Rows from block 9 of the encoder, named by matrix and row number. Rows with one number belong to one attention dimension. Each number is 128 + 32 x the weight over its row's rms, rounded and kept within 0 to 255. All counts start at 0. Numbers have three digits each. After the name is the row's rms in percent of the matrix's.
# v: attention value (encoder.blocks.9.attn.v.weight, 256x256), inputs 215-255
# proj: attention output (encoder.blocks.9.attn.proj.weight, 256x256, transposed), outputs 215-255
v.110 066:133128105141091133051143119127032128104167120177153084134107085126120105172102110114161150118087117096110124139140091135100
proj.110 100:122212103095133119120106125117171150123120107133153098138123152139143098128116100158138105145074139148130129092122064097129
v.111 068:154122127035072128149114061160226131095106151129099154105159108099131162123103130098114117092165086120117110123118149162145
proj.111 026:099147148127115132139094114090137175148144150121131085113134176166151105156088113195175067138106140130119127113107046140115
v.112 085:155126100097146123097105127116165138099133132130106133127128112080177156076146161183136085090108134128113132143188210164127
proj.112 095:129213097077149127123114134119156153113125094137151098126117152134143106140118097153151103132081137151127128091125073098131
v.113 075:114092157197166139118115086101121120132130144116188108159129140165094120158085079100093167158089142128142125074105071083165
proj.113 028:130216146060145130105121175139112153140140107133153125129144144114129087136135106133137117133105133197067147122119073112138
v.114 066:092143086106125120117116166114105126124116121178129161156116121086149142097167113100123115182147178152140143052078173071140
proj.114 041:142205106119154134095115141128146170111122112145163096151127129111160093125128074144157106155085130144125115073115057111118
v.115 059:129072074121181126154099094145082119116160143107090114151108175104108090155145135166128176118126203135118133093112141119152
proj.115 089:126209099078137129125122132111158165119121109134149087132109145135149094117097113171145105127087133153131136090127070086128
v.116 070:132104083130090116141158174091172177158133151166128107108096149092075145083112155120118125089159189146100147071126133128133
proj.116 055:128037155187144127108140118128104085137136147133123173129151113103127152116145144090113148116185116111119123163123165173134
v.117 073:149133161084100163151150118159206116113091114131125154127156100120111140056182134135144094203144090168095102090143130116130
proj.117 072:124039163184130119137134129137108099145139147128104163129127108110127166121148157107123150102163116102126124186124188160126
v.118 088:117136227151132089143149080125042106091117127089136119154116133171136057127138091118158145095078031085133091168142082161148
proj.118 129:127208103089132132131113128116161156128121106130150097130124139139138091128110099161142111142085128147128129089134083100128
v.119 066:131108061031091114094146152167133134121095078148110137100179133124123168144152103135128149125142146124086122099145162160088
proj.119 079:138208097104135129118119138126167166129113104139148096139131148137143085145099101148132096141082125145137120089134063104120
v.120 061:126087120061143154154124140118000146112157123130179168081155151148099151095155091133109139137149085134143107090149083092067
proj.120 021:147095168125169146162151106077119088162140116115079151144141144165099115204124171091121081134086081074193143146107184150191
v.121 077:142145236184130111160083178132116115134099125098131149155169193179129154106100065152158136149112070152148136189105075104131
proj.121 176:128055154169122125129147122137104086131132165127109168123133111126123160124143164094123146118160122090128130154132185165128
v.122 077:143108166140113114141132124143115127028123147098098136076122144154136077179150109157106117101134067099129093183123095137117
proj.122 110:122202104081130125132119128123157178122111091129149101138119150131127107127123090152138106150100123155134130087132070079119
v.123 068:132136110133087143119181134111150137084135124136120112144143134082112167122136176086113156160224157089101152080132148182134
proj.123 165:121203098090134128122106131120161168125122097132151085130121147144136097131110093168138114138090127158135130091128074093130
v.124 070:065104088118155130119135113160102108133100151164077143120105102151119180127098108126151117116094119154093145068171096087118
proj.124 101:121200097093117113129114143107152162130125099131149089143128135137141082126114084161140121138078130143138126082117082093133
v.125 086:096059189131155109155121072180098123109136104117121117099146138135089060151145105164130110158145100133144111157142080108163
proj.125 024:107099163123131085145147104134066087136117122082082208128111092155156154105126136144155136121168101130113118171133149148093
v.126 076:131167186168123130119134185154144140144113111117171185112137144066064122130122156101138093213195159111123125111074153159109
proj.126 019:095125073170142108114151184141070128149117167147124138103076150151159124122084064118158068131111121159083111056095111067150
v.127 061:107113149151124083149156120147180091151173142166183132056187190125065098107120174132125100144169081177157138143150136164140
proj.127 095:130038163179103131127140129149094097123135159134118168124132122128116166125147158095116141110162130103116137163142186170120
v.128 223:083075179155110157104167131128105059102129172120098157151154117113114197131132147100142151108176134102120115119133157157144
proj.128 253:120190103095134127123108129115157167124129094136142093129115144135129093130104092169136111139095125164130127098127081094128
v.129 058:079152179108119149079145095188161104086109119149200175086138100140164105131130130164153154125125098121182116155070204120102
proj.129 148:131051155164111128127154122140102085135134162119114158119139117118122165125140165094125144109172131101124130160128179155135
v.130 168:114090180167141125161166080175061141135166131124131079148101125145123096134133119141111116120127145132135104183177124123140
proj.130 073:110188086066124129116090109119153150120096121099141092129112133124151103130139081154135101150092133152120115095111073072131
v.131 065:095123172142116120141137139081164121155152120099126120138151129076135105120112145117107112142177063181131105133110184149172
proj.131 122:118211092092129129117115121120155175126125098129153090133117136132127090128104094166137117125079129161135137100126063098124
v.132 065:102127121103168173120095147116109127118143127070163104146098102120164161158090132067115095157102132123089152113080148072209
proj.132 069:137053142177134126129130148152094103143125147118114167111114108110119174124139165103109131117170122114134125155130187164131
v.133 058:071077076160098113106160140166135187135108110118133151118116118121094131098123068108112181091116126160132123079120150141159
proj.133 022:110159170116172109137074088111163135112120096119212154144200079148152140124105133132127109107119113148097134151138052146091
v.134 072:117150118166135099093098136087129177144128126106124202124139116187073077111095108131107149113157149160125149156134148063085
proj.134 180:128060159165125128131149132133104088137132161124106166125133116124124162127150158086109142126164132090124121159134180164126
v.135 084:116155121078122165109125153092147086111117110121114155110134112126167186114147148114115129122126115139119139116107139104080
proj.135 025:092134122135075151167093115080131107123187080078143053130103125163082048184146147121115085099158097185126108069112120144057
v.136 082:161179127108122103150144100113169126121081161132109211119165108157103173106119199165159098147148097154093111098080134140107
proj.136 062:116193125086116133122110154129141175114131095139142074151125142140111100142086100142129100131079135153128138097127088118131
v.137 055:113116183178138106114179185122145132129110094087125175101135155137194091119132106127116106083096095145203096119114134150142
proj.137 018:105105096068107124101215187137125149110173120104134115159112118141098130109106101130120209141151109147111163098180133068115
v.138 063:148166134163199119135109182140159099088121161077103011137111137138177152139129156124160100158007112137134149149183153145112
proj.138 023:118143086091105090137123135094132162109120086122182100145094147092118144131127135175107103127068139182124110104104080120135
v.139 129:127093152211116180128132139156134100147167154122080127180111122073147181142147130118119118104166163124126141157114208148155
proj.139 203:124200103088134128123113131122154166114121093129150100133118145139133093127106089162140109142095132167131132095126089095137
v.140 052:083056158153126117122124137102144077080057099151134103111155071162118164108105238077139121169069095101109131203099170137144
proj.140 051:123183103098117128133122134135163151124120091127149084139122141142128105140121107131156130149079122158160093070136068097118
v.141 065:115127133144133101095137089124115155183120122091175116125136134113153115101088137122113167115059160145118101186157087161167
proj.141 116:134052139162121125132155140126090092128136162114115161115134115121118154129149152097116145113172128102134131169128196154128
v.142 078:111132126119073097175079124139129149150099110088124168120103131120121142100109143138152129072171090142141143107085134108105
proj.142 035:119187130072145129113150140139174185105149138175145099164104129126125090145114116137155143126073112157129146100151074085125
v.143 063:152106128139093099122103132119086130122145140206149035062139152165134093143131135133111149191124141113163147067175148130154
proj.143 104:121202098091126128120104142119147152125116100130146097133126129132136097121113110152144113131083123147133121096129062089125
v.144 075:124140093111112188110111136084156107125116106147110186126102124145098101127112126128204068123186068083103140148101126155131
proj.144 140:119207098093128127133108129123155167124122101130153088137118145135135082136114099161141112145088126148132131087121075090133
v.145 104:160180107104133136134094171108150139154105128124083178168163135145142163078128128158175153117167087122096119081089090127099
proj.145 028:140154187177122124104108163132146116111163138185089139115100135156080129136048195060094097085153149092137094117160122164115
v.146 080:162162035150163130151121156141161178151090108109176121111137133112149152125115108159096106123109105136146124157127140105104
proj.146 218:131059151161122127134150127141102084133133164117110160122135112117121161128142157094124144113161128090123128156128177162124
v.147 060:107130178108182112172124075160072111211083143127104060179138134123165101130098081095064104142137128063163129128138138140101
proj.147 153:119195096087136126128112131127159167125129095129149097130120139130136092122121099161146104142088133166131120097121080091132
v.148 089:115132160097139162167121184152160137122109122171121156096123180123116091139101134144166114163181127156116114149092120101124
proj.148 083:141197097089137126123107133117148167123117099130145086130127145141133093133123100152132118137084118145134135075133082097127
v.149 077:115110159102162095123096150140194063148148088183129204131189142129089119111165158115167133150243088114108088076123142133167
proj.149 042:123231115084125131114100135127169150134128127164151092145127140121118096139083104151144119166088117138138149085108078130123
v.150 072:104121111210075141143178072112106122156130141091120107147069130112122106172134123129100124128128147142138150202148120123156
proj.150 119:131197094086136134117115120123160171120121094131141108134123140140129105126111097160144109141078129162127118087118075106126
v.151 061:134119128124062104105151140098172089132127129100087170110164117111100140116093123146116143088070092134116091121154093139124
proj.151 027:105198101106116128130125105144157163136121115138148080125090117136104130157147115135178115149085113137110095117120086103121
v.152 086:122130071096103109119142100128092121121161155110136074136139116116151097152120083063066117131068145123123101160166141124119
proj.152 047:126163066071126103113113107102128138159102121113136113124123137112147083137140070157125122119105133164118123087120081091144
v.153 063:145092143219149044126144127127003148139150113152116112167091201111149163129088114159085104143121192140149160157106140180159
proj.153 081:125194097078150139127124124114148150121124095129156101139124146131131087136127109154132106134084124166139123078112070089135
v.154 063:132069108165135137156138142142139100105176133135177144128155175164122117128123147155126096126084195100146161134112125182135
proj.154 085:121212098098132138123115117123149172122125091126146088124120140144156094123121091155127109143090122146126130098130077104138
v.155 054:175065134082127123081087117160153097086148134128155093169169084107154098113111123199105182106181136171121157113089142169126
proj.155 076:117192093079129126118124116116163149126103089141158080139111149146138106143106089160148104137104131147122130092116080112120
v.157 065:128139105148137145140101106153087077079118144079139095148067095117112165115140154058107144140088146087154148137155142107062
proj.157 086:115052164169126129134147133138102094141131151125099165120130117119127158125135148109129136123160129110127129184134176146146
v.158 082:161097158179113166145122126137109069162189137175070088157105159090092146127120163112120118122143158125124123062099168161155
proj.158 212:121200097093131130123108126121158165121125093133145098134122141140138090124107081166137108144092130165129129099122075099131
v.159 069:090134126096133120073129110102085162105108188103123184114158139167074082126145113097136139113110167102086174121114083076100
proj.159 166:125056147161127126139148127138094091127135161122107164122129116120126159122138154086114147114169126096122125159129180160122
v.160 088:073175129197146091137128077089099143163166121114110087155121144129079073145159079102111139188143142111145160108091083121150
proj.160 056:136031154175128119124150128127133074143135153130122151124125118132129171134145134098124149117176131097125145190135172151147
v.161 067:132120154255166102163124096126064114133115083093122112143122126168117049139111132108179106148148107046163112156087088120177
proj.161 077:130203103077130117118118130108149162137118094122154083139121155133136092118131100159141109141076127162127127080129074096132
v.162 057:093150102107153138100143136125105118120119141126144173123092143142172151166154153166090115147175131114193170108187160137124
proj.162 096:132054153171121134130138127138097090135127161128107167120139110115118166126138156099126151113176131097126137157142173157116
v.163 058:107097134187188125107159122116078142169120113137224131138173147157110107107151130158149147167111130150154146114127096100132
proj.163 072:116198110076138125129099135128145161111118097137144097142125139147138105122113104144145119143075142141130119103124068078117
v.164 086:125114163116123135170169184098191127147116139133111122151151115106129173100135184119115105102148140076160144189149174161111
proj.164 116:135041160162114133133142121137100093134145156115109167121121123115121154128149164094120162113181132097118127167132186163129
v.165 057:132178114027081205043071128082152109086143125155160133140152095140183148117133141113077136150127063188139113145139104118119
proj.165 061:125202093086133113125110131113168148115105090124155095115121156140136083126104094154162122145085122157124128082127067113135
v.166 070:104092171138132158105225141163112090065116168117127134129123107139171192134170140138118142107088057118098148155112151144134
proj.166 079:131208104092106131127108151122158160131125097124146096130113139131139104133109108165138099129090127146136126082133083091128
v.167 080:154070062112094138099120134168163146165115164138085134123157100151147210114099196166109130062111151182084165128121176138119
proj.167 102:118040146165127122137150123126092096136142146116115161124118103128113159123145148100125156111177133104118125164119190164122
v.168 064:121172149200136110111168178145128161170190127141122124135202164142085134160129152100160134180124145142148112151098088132172
proj.168 141:122062159171124126139141122131098093127139168131115161129130106120113169129149160097118141113168129100127133162130180163128
v.169 089:171144077035159134097058167112158161101115111130137175067104160112155123102090120143115155113115124194138134074174118127107
proj.169 163:125051160163124133127145121134100096133132161125105155123134110128115157124147156097123150120172129099128128155128175165124
v.170 057:124129061037042094138153109136150114099152132081093106152139132104120117151079166152165107142071137218156146064120113149067
proj.170 071:126049152168105125127133131120098123128140155130087160129138108129128151149142158099126126135164134117126146175124175167127
v.171 063:097054116107100053133143120141192117140103103188124116153105132092170190129085137099058154107108166114078178129057140166202
proj.171 099:131195095084137124117112129122167160127107104129138080138114138140138098132125095154140108135091124149128128084118060088126
v.172 068:116146077107100131122113195152096146157120128147117094179111122123146172142142144109087140107158247105118179110190159113050
proj.172 021:077108123120171160149164127120131107137152151093081082094155132163137126089131170039160116196142123117117100135123130081178
v.173 176:209145105122133108118087112088145152188117060078148109127117157118188096107115110159154103158108174197120138175137125103124
proj.173 236:120065157159124134126156125134103088131128171126106170122143109119118159129150162087120152117167124088124124155129176162128
v.174 089:132120061147116144153138160128168147115110132109101102145127162076077179111163178125123072127109146114139146158115175149126
proj.174 082:111204096087148125124116130110143150125132095133156095136119153136136106121112096165126089132087132149135127099129086084137
v.175 078:145108098098110124092160148108204094151116130128069156158154140112140171142100188116135110157126166182105157131130159176108
proj.175 066:115206097093127117126121125118149166132111111137123085137139149136136085123114078146143120130084126157145126074130061095121
v.176 073:118167069154146143123124110151160142109070099158107151128101123146048191104122112084072167099204081121131093107094094116128
proj.176 178:133196098092131127127109133119160171125122076139149092137118145139132092128113095171139115141092129163131127104127081092133
v.177 055:151093148092120178139152124123177147068119115131128158149169112175157081119109167115153169105113143118120177138113164095128
proj.177 051:129036160169120129151161138139100101140141162115103182119150126119118178115153152116119134112180134117127101171114173155140
v.178 064:145034080136103120148168198159179134199126140107131096104125124117133218072132210066114128099086132128120111189094150206096
proj.178 112:120201114089132140119115137112153161123118104125147103132125138134139098132102099167127110136090131156134136092130078091128
v.179 073:094096061068122156111144138154169130119162126154104159098120070108139182090120143132082101167165160129100099103099180158117
proj.179 100:123200102096136127125120129130161165117133098124142082130130137140134089119117095156139101142077122162122121090117077089124
v.180 054:119110106056098180053121171131156179145078182134135153161097139108058147114195128093138147093098127174124130118085079108137
proj.180 019:149154129137106071113086081117201125150096126102109107139164156161154098088098131072100146118140113119102133112143125193130
v.181 062:133134111156136093109132133121133114184110109204106096207134072107129060134161091109101088170107127048149140111068132156116
proj.181 020:137105108095109113157142120124128145116134175134112183145166122111100146138117118086120125130090148127131085116115151158146
v.182 058:134071080092103126128150145167146121139123153123137047134138125117122194155105112145050126135092125112144184104141149067070
proj.182 023:116071142125153100102138125123107139110152112132138169159144175142120140152120170066128120079161149118181164182146194137082
v.183 058:110169074163098104090158207131138095137139116103190124144145091132081092146199117123123084116169087152107131185143134063111
proj.183 028:113144086079143151139136165108121183126097130131157126125128134151129085108143079130122086145102116148093141078156096116127
v.184 067:162126118130073115112116175154191161134104101157093120067114133080130137108074155181131092163135136172162129124118153085142
proj.184 135:127059157167119135120136119136103092134142170124123161118133112128123161122133163105121142124167128096124123158128175161120
v.185 070:112111142170143116167090079099041123135170115139182108151151140170091067138105133150116147158104151132135118124086078091180
proj.185 064:125086182178124131131139115135087109123143163140099187113130116123118149137159140109106156115155124094133135161140174170130
v.186 063:105194065117157116124129157128131146174128173132091111096125099115063168066103153079102138165111167126123165142108107112138
proj.186 116:120211096086126130125111128113156161126127098119144084137114140136144091135111095176140107135090128152132129079137074095129
v.187 061:136115140190080131140135129179084185173146157100131077206090127123030148147147154099145134089155171107073129120104091088155
proj.187 080:116203109088139119132107122113157151113114097126146105144111133134132093117113103156136103156078139153136124090134074081119
v.188 058:188138163106071181130103151160180077114105161070105112129162135131109186107152113151150157141048071023114131119128112169128
proj.188 073:138178098107128129120115127125148180131133087138149086136119152120125113138109087171137110139100142167128134084108066077136
v.189 061:133153083130147156168082071143108145121119200111149184101106090152114061156118101109156118132112099171140147155143102106123
proj.189 021:086099154170090138179117081139100100122088139174082120108173145145165091134129088191194153108165147173122112113121143128116
v.190 071:110134145127121097172151107095072096152089138138118092134160156137084106157149117130102183162142101117126139066095066174153
proj.190 023:149136126074116080124090169160117106140108140138137134120136121108128057197119133121118139084092092142155118149072110098097
v.191 076:167100185135125159123097090156034104085142125108119171074073171128168089180171057106074136138126114081082079181134086088193
proj.191 037:107194121069148104097121102124147171142125100126163108149128108126130108126088114180172115146056142152142100116134098104116
v.192 078:127159069221099155136109132102148114136100130123146104178146134103111150127162121119160152130152163113130114129126137120118
proj.192 061:130067165166119113136156116125094095124145153125130154115130120123098158139125157120128139126145134121134131147120192159126
v.193 059:123086165154140124133085140097087083125130139149147095139091123161123123145103130181109083164116191094154114125059103135098
proj.193 125:129042154164130136129144122137096097129121143127111161119134111115110171134143163090121143115167133098124124157133185161130
v.194 103:142095142015141152110123084122118148111109109184144113155149087154145115100139098146088172141097141139146142089179099132107
proj.194 076:137040160174137116150139139144105091133125169117098152127119111129124155131155169086111133106172130101121138160134179178134
v.195 054:022157133102107169135140115188113058084092208145120086157094090139142195146093168122142144177138109139107124107122114147089
proj.195 035:118167110061130124110115144089187174140129076114144085152119119137151084131120111143120148159092137175154159105086077111141
v.196 080:113137120191124140137160216128197119170108083138148155128174179106109126149094138119119123149200167163140126118077140143110
proj.196 076:130206107076132137124124143123152174136131092122135085147130153138135086129109085151140119140092127140127124082113070096124
v.197 096:107160079186110095128126163107159116158135136131113111161131125116094126125136171101112108136179186118111130124152165145111
proj.197 181:125201104088132124128115130122157170126121094129144094136117140136134095128116094162141109143090130158131120096127075092130
v.198 073:139149034096151124119085153125107153151148126147072126101116119119163207119108152114113113140166164174082119084120097142110
proj.198 094:128208104088132137120110122119155156122129094127147091138120143144130109137101099158141110139092127143124135092135071090137
v.199 072:073160171240121155119153121112100144165115130068094132145137141123038067149149101101106103105145122152137125119077083174108
proj.199 032:124185121079167104111127124136151135119107086109185088152120106131182089103106126184146126145129150117148127088116053114137
v.200 053:170153141141108095112147100166143102112139171120127142153157125117134055060118148096149108134165136165184124190132139137086
proj.200 030:152164127123116150114090109127177148143111122159143074148127141098148106164125097179150135127131101138151163092131071101098
v.201 067:163147141096142129086095133137105150084131178147140095111117122129183126105091165136107109096083133119138100191131128139159
proj.201 046:115183105074123125134109125121177158123107097136160104148116122139136099137106103143124101136095148147139146084128082091136
v.202 108:174124143082136084145098142075164135157086088067141139097143147128150150106125124151129086188126126137166159157107154080137
proj.202 194:123055154159125131126145124135102097134137174120105163125136111127119160131148162090118148115164125091125126154128179163128
v.203 070:069144109148130084085117186147187134136140130118148141116134151102179158132135148171110080188135174112154105114117146162104
proj.203 022:149044132121127121161129054096106139166164181094114125100152129122134171141113119134130140114186129112102116169111177106142
v.204 061:145080131130139130079162110066084177149124129127136138133122118109109111187137124115137122151140164140096099179079105090134
proj.204 032:135167105095109110123131121143156218168104122145172150087133118143122130112148102135123090131089111182156121092188068141128
v.205 064:104103190108171104186113105133098153119129102096150135074104127147089106071080139116125189077111156145080078123136116110160
proj.205 138:129064149162123123129148122140101088133140166126104164125141106129124167117146161098126148116160119098129124168127177160132
v.206 062:146140100117091112168112170178096106133141167089117089139121142145171111133163115087103132123114103101104151143117040115110
proj.206 059:131198092087114126118127126125135152114100113127149098141120135137138097105118087143135116145066144139139137100129049084140
v.207 060:164113139096152122108080088129094114140125129121141145122109118166079120144118124106128174166159098130152122085145106130154
proj.207 061:116053154160123107111150148136095079142124167128115152113138101141114136146125164106126146119158124098133143167128190150113
v.208 062:123185143188145127127140143138134148132157112070091155174118103092113077142089093087147125159109096145118200144107155110165
proj.208 039:152200105094115108109152103139142164138135120140145123123101121133114097125109088144123106163084147152112121108144064098132
v.209 065:146079057166093148111140156127149136190146066171165147165114168161108123104159121150098172110173135102137172106141106167149
proj.209 033:113053147187154163121134096107077098139134151104133163138143094107116152095129160085124126095165143089149114162136193138115
v.210 057:182115129085142147101094151087100114070134127158144088099135153105099114135108120173121176092119092113109108116090054061142
proj.210 048:147210098102128106119138119137144149142120112123134106128124132139128091123119088155121130122097152158164119091129074123128
v.211 068:127131157189134113130141102098089105160165104123111142114112136166075090197160152122119107165110104107170079135145135085135
proj.211 123:123203103091127113117118135120151165114119105128151089138118142133135100134113103162134105140088123156135132092122070110125
v.212 065:122132153098075115143085119101117161132100093125126144174130117144163141121113164126163118143182094141151151124086193135169
proj.212 121:134035145173118127134140126131098090130138157123108156117138108132116157123151154087118147121158127099119135161133178161135
v.213 074:119148118167073135124123189092163160132132141146125132117157095079138151147121152102127107113179152110144106175103146105115
proj.213 060:126064148157125129133136133132097101144115159139111133140141110119110150128160156111121157132194120095120146176137168150136
v.214 064:115121139190138154122108122135150159176099145151149110102111125085188166148151148109123101101100150107080126208072148134157
proj.214 024:125164147133145174108135120175135188107104090162111116128111176117107082109120170159102109121123125155120114092143088138108
v.215 073:092151048151117121093109177119176130179140111140117118110155095079107147116125127118102103148179159137146133052072158171098
proj.215 062:125202112084128128142103127120153160112134109132162075108112150148153115122090088163125110135069126169144130084116067105135
v.216 057:171156090125169160068106122100161108085150043179117076141132166128097162114144182167082138134126126202113130106151114088086
proj.216 019:123177060152156162186080121132103183108110175089086167127176121136115038153149097130133113132127096109055109129116140160101
v.217 062:144123187103168105150089127111153110085126101125175113131160133127106143124215062067126125135086094079132087122169152134118
proj.217 031:125174097094132123120113133090138159143136109117136133121162144158125074114125105185156115145126168117105118099118056123101
v.218 110:115095223129138121155100093157105081071155132151121099127124112118158116161146124105113192128092074106149100116126071124145
proj.218 185:129209105094129117127105133123156166130121098138148093130115139132133090118110093164139107143093128170125131103129078090126
v.219 057:142094133170099110108142144094148129135122112161124088120105084103163148154094152129108143105138147152145134178123133095170
proj.219 058:129218085094153121120114124124165147108092102153155108136130126151127099134117106157142106118103137148156134103137077096123
v.220 061:101166139133078120123157137127158117136065132129120146116106078107124116113129134174133080159208161150167107116121097121111
proj.220 035:110170084082135125142136115103139152132111114128145078118127135148148108152130099157125111130112126158147108072155099133123
v.221 082:147101068132151167118150140153097120093157187169142092093146112131145116112094173137071136121104137121129165129134116090104
proj.221 025:146067176144100115120118155116126146123114134110178162165135097113126117148127152094134126073117096080120165146115135157147
v.222 087:116094181040139134138158101156152113082118141149142123123115097110111102119116100128132157104085080165129117087117136153124
proj.222 019:138047117161145167107142139128110116125180135157171134131110119134167121155136060125142156123128101149202160147083163047104
v.223 097:137086086004150165120103101148106090131142127161095134117086093111156151122145080129118156116084111154122118086144116127123
proj.223 102:121204097091139127129110135112159167125129099128158087131127141136143093140108092155139112141083129166133136085123062097131
v.224 065:142183074222134125138178177126163117145126117189092171129125134069118110110151188134140130086204130186106117116127138161117
proj.224 129:135195104086133126119105128124147173119122094136156099131124142136139096132116093161140105135087136143123131084129071108125
v.225 089:093217211196130096131117124120160146146128126087145158163168130096088128127123159117157085182201113089124132156107139123123
proj.225 059:139066155164111144143145117127093102140142163132126161118141116121127170104171147115128132102180127102145119168133158154122
v.226 091:151116129084143157095122110168073147115116084104113107132109106146198176130151109121109149105111139150111149115163115135068
proj.226 023:140092126155086099143128138108184140124121152137119121134137069143118158136139152073122117141114149085114099163094177142132
v.227 069:127158066137102087116112143130148139114113119145088125164102143110084151146105141153102067112172184132100151092115112161159
proj.227 031:107161064055107140106129144110163141140114107121124095141100202167143082153129091137166123143111151142108132086153079109148
v.228 060:164150161171088096132146125127129102141110163085097123165167115177104112183136164118133121143106139154115111187109104102126
proj.228 043:142179104088139130098135104125145157120129100123140099140147138150145110120115097156129139151108119152137104087133085088163
v.229 065:117117212195159100163113102134097119157107117160121131175091167160122111148102162150105095150156176122138110102081130096100
proj.229 030:134061154123143150100156122123114102133124164160085143160135130123148146146153164068111146119154111098132185165101181162102
v.230 078:143104095112119160100154171109199099098123131193114118142152126061156155141091198156083105108148129140087146143175172166101
proj.230 025:097186103081132138121123091146129130132102095125145083109124138125137112142145091115158119117129148142105108066104097123153
v.231 063:141091104141136178109042089145109091104183135188110035168086114158196171127148074140130163097086109150156143123163096120114
proj.231 039:122059151165090122128156105139118105132153157130077154118136160133135158110135157097125145133199140116136150168121195136144
v.232 062:139122093170132146087143120148197139147158088114147169136137122115056127116098126129091121083116125147166121108076172171102
proj.232 050:116054178188116125142139109137119126129133174132088173113152137120100159124131157108131168128181129111110125182139174159135
v.233 057:195140128089151124143076146120070118139075096189135177111097168171131154124124120150058182133134100152173107114155140128107
proj.233 020:101194120104124126197106144144182150135161101169138077105113175143106102101140109165124101108037100109137157099106077162166
v.234 082:096100130053112122130122121113127070112097104159156126136146096145124111155115132170157160152128109143107085019155045140157
proj.234 076:139203102103148126135096132135153147137140104133151094126103140138132107146096115161132119136087135134122115084135075091118
v.235 068:115111097098124146136114146130180103121099056175080119134143141095121154155154160158095093095140187133116178088113200135093
proj.235 077:111057167170124123143133131142104107131130150128111163122130105113109154135149144082112144126175145127118125170127190172124
v.236 105:124121175199151127146122066126030140163150129120170099182086129167185103163157109100135138097074118101133109198151096087130
proj.236 023:115071127147124153128193133143130105142157162131108088118161150143102092143140099137082100132129159135166132146087124138119
v.237 062:154095102191171144107113115153103136113151147176107114118087105133166164158135157165079145152097178083115103177127103111113
proj.237 060:113064147160123118149143123120082092133124182119114166127120098121120184135159145111104143107164123100110138170123208144119
v.238 066:092133146205158164113129190157136109129091121183138128120143129104150146151115133141100108166163142150141159209139109094167
proj.238 045:147051170144099141141150106136089097129135170117120176115141131124101189132155151099134163123135125131100119149102190133125
v.239 072:113034150061156110130118102129146150112131107146120104145118074125212151126104149165090147108108057094167178139127129134112
proj.239 124:128055154162122131142140123142108093140134158118115161127135114119121152127142160085113138116167130100119138176138189166133
v.240 058:119127077089169158144119124088214167110147131118120125149053099195144185146154137088117077146110092102151165177114170149159
proj.240 117:122057155172122132132146130139104089128135151116103156120133115118117160124148155098122142110163120103129123168120181150124
v.241 055:091105181192169132113135115079100099136123112081120140137144084134078063077121128125165093135067126146146136200113149146141
proj.241 033:120101171188131131181184153144082121144134137142145154150138131131084155113156160141125162090159111144115154140126182154138
v.242 066:118133053102115134116146121122109165108075138172125132150155150127121181110086125095102146129134120115135164065163166142065
proj.242 026:098062179126154110093134119121121103150124125139102163101128111130099121065122126086093124143164117125095132169145184141120
v.243 070:119120084101156124135046154140159154130118130169128143106099110126091084107098113132118116109074100136100160089145125121150
proj.243 031:123096152132147148106155161113110115126115186151133141127155129130130158113168191083118115107168091124143122142143194127122
v.244 098:142137085010109138108115149128171141111090114163065176115150116110114160111122137161082130135174151149136133058139164166113
proj.244 141:130198095087133128130116135115163164122125098142145086132116143134138100142112092157135121136080128164129134087122069088125
v.245 091:082140118103158126131111126128100110120121127095103161090176147094121148124102100105141144204163081128147118069067079118159
proj.245 096:139208097094129145131127139117140165116131096139157091134113129136141089117111105157141094137077120157138129088120068088132
v.246 063:131116123132137147133154092131144152100126137096122081142153155145100129099171162098141075101169193100140098136177153120166
proj.246 105:122200099085143127117107126122149164130122094131154096126114134131136099133110093166144104151099131157134139090136072096137
v.247 059:106145096042086114134108124159093165106129090126156134122118189105112151167116118153108163191141143198125075069152128120160
proj.247 128:135052155163116127133140122129104100130137158123108170121131116120121172134153166087111135115167123098120127161122193170127
v.248 069:142142154175122106123142114083166064086126165109105195133169180135114103115173103162155116114191104140150061145126130091176
proj.248 038:119072184151127117112139103171102097118154121123099149143125115093108147146122159113129146097169159100129121194129178143130
v.249 069:134116098159103172114106141119178116153162124094161085177155119089159168174192127120141131065132164139101147138076090157093
proj.249 037:126040139178146149150142102136131099142141172140093174100117113112143143110137140099119141141158123097105122165132165148138
v.250 079:170163128079075104107110164096195146191115104104157104078116155110179165086058156182072149162129166173112142136120106192159
proj.250 196:133049160163124132132148130138100088130134168127108164120134113122124156127145159089125152115169125081128124155132177160124
v.251 061:071060123140105116139130086130110110093128089149109132192060090104140103167158133106105167099080067139104119175121101149144
proj.251 088:122193111082129126123118132109153157108126085138152078141130129145138102119118094153143095136076119158140124071120072094140
v.252 092:157191124101072127146132097136188125134081127157063169124139136082093129130100181126134148147204100112092099103126147128163
proj.252 169:124200099090120129124107130116159177128124087138146090134124146131136096126114092169136110139076124162136129091122074091135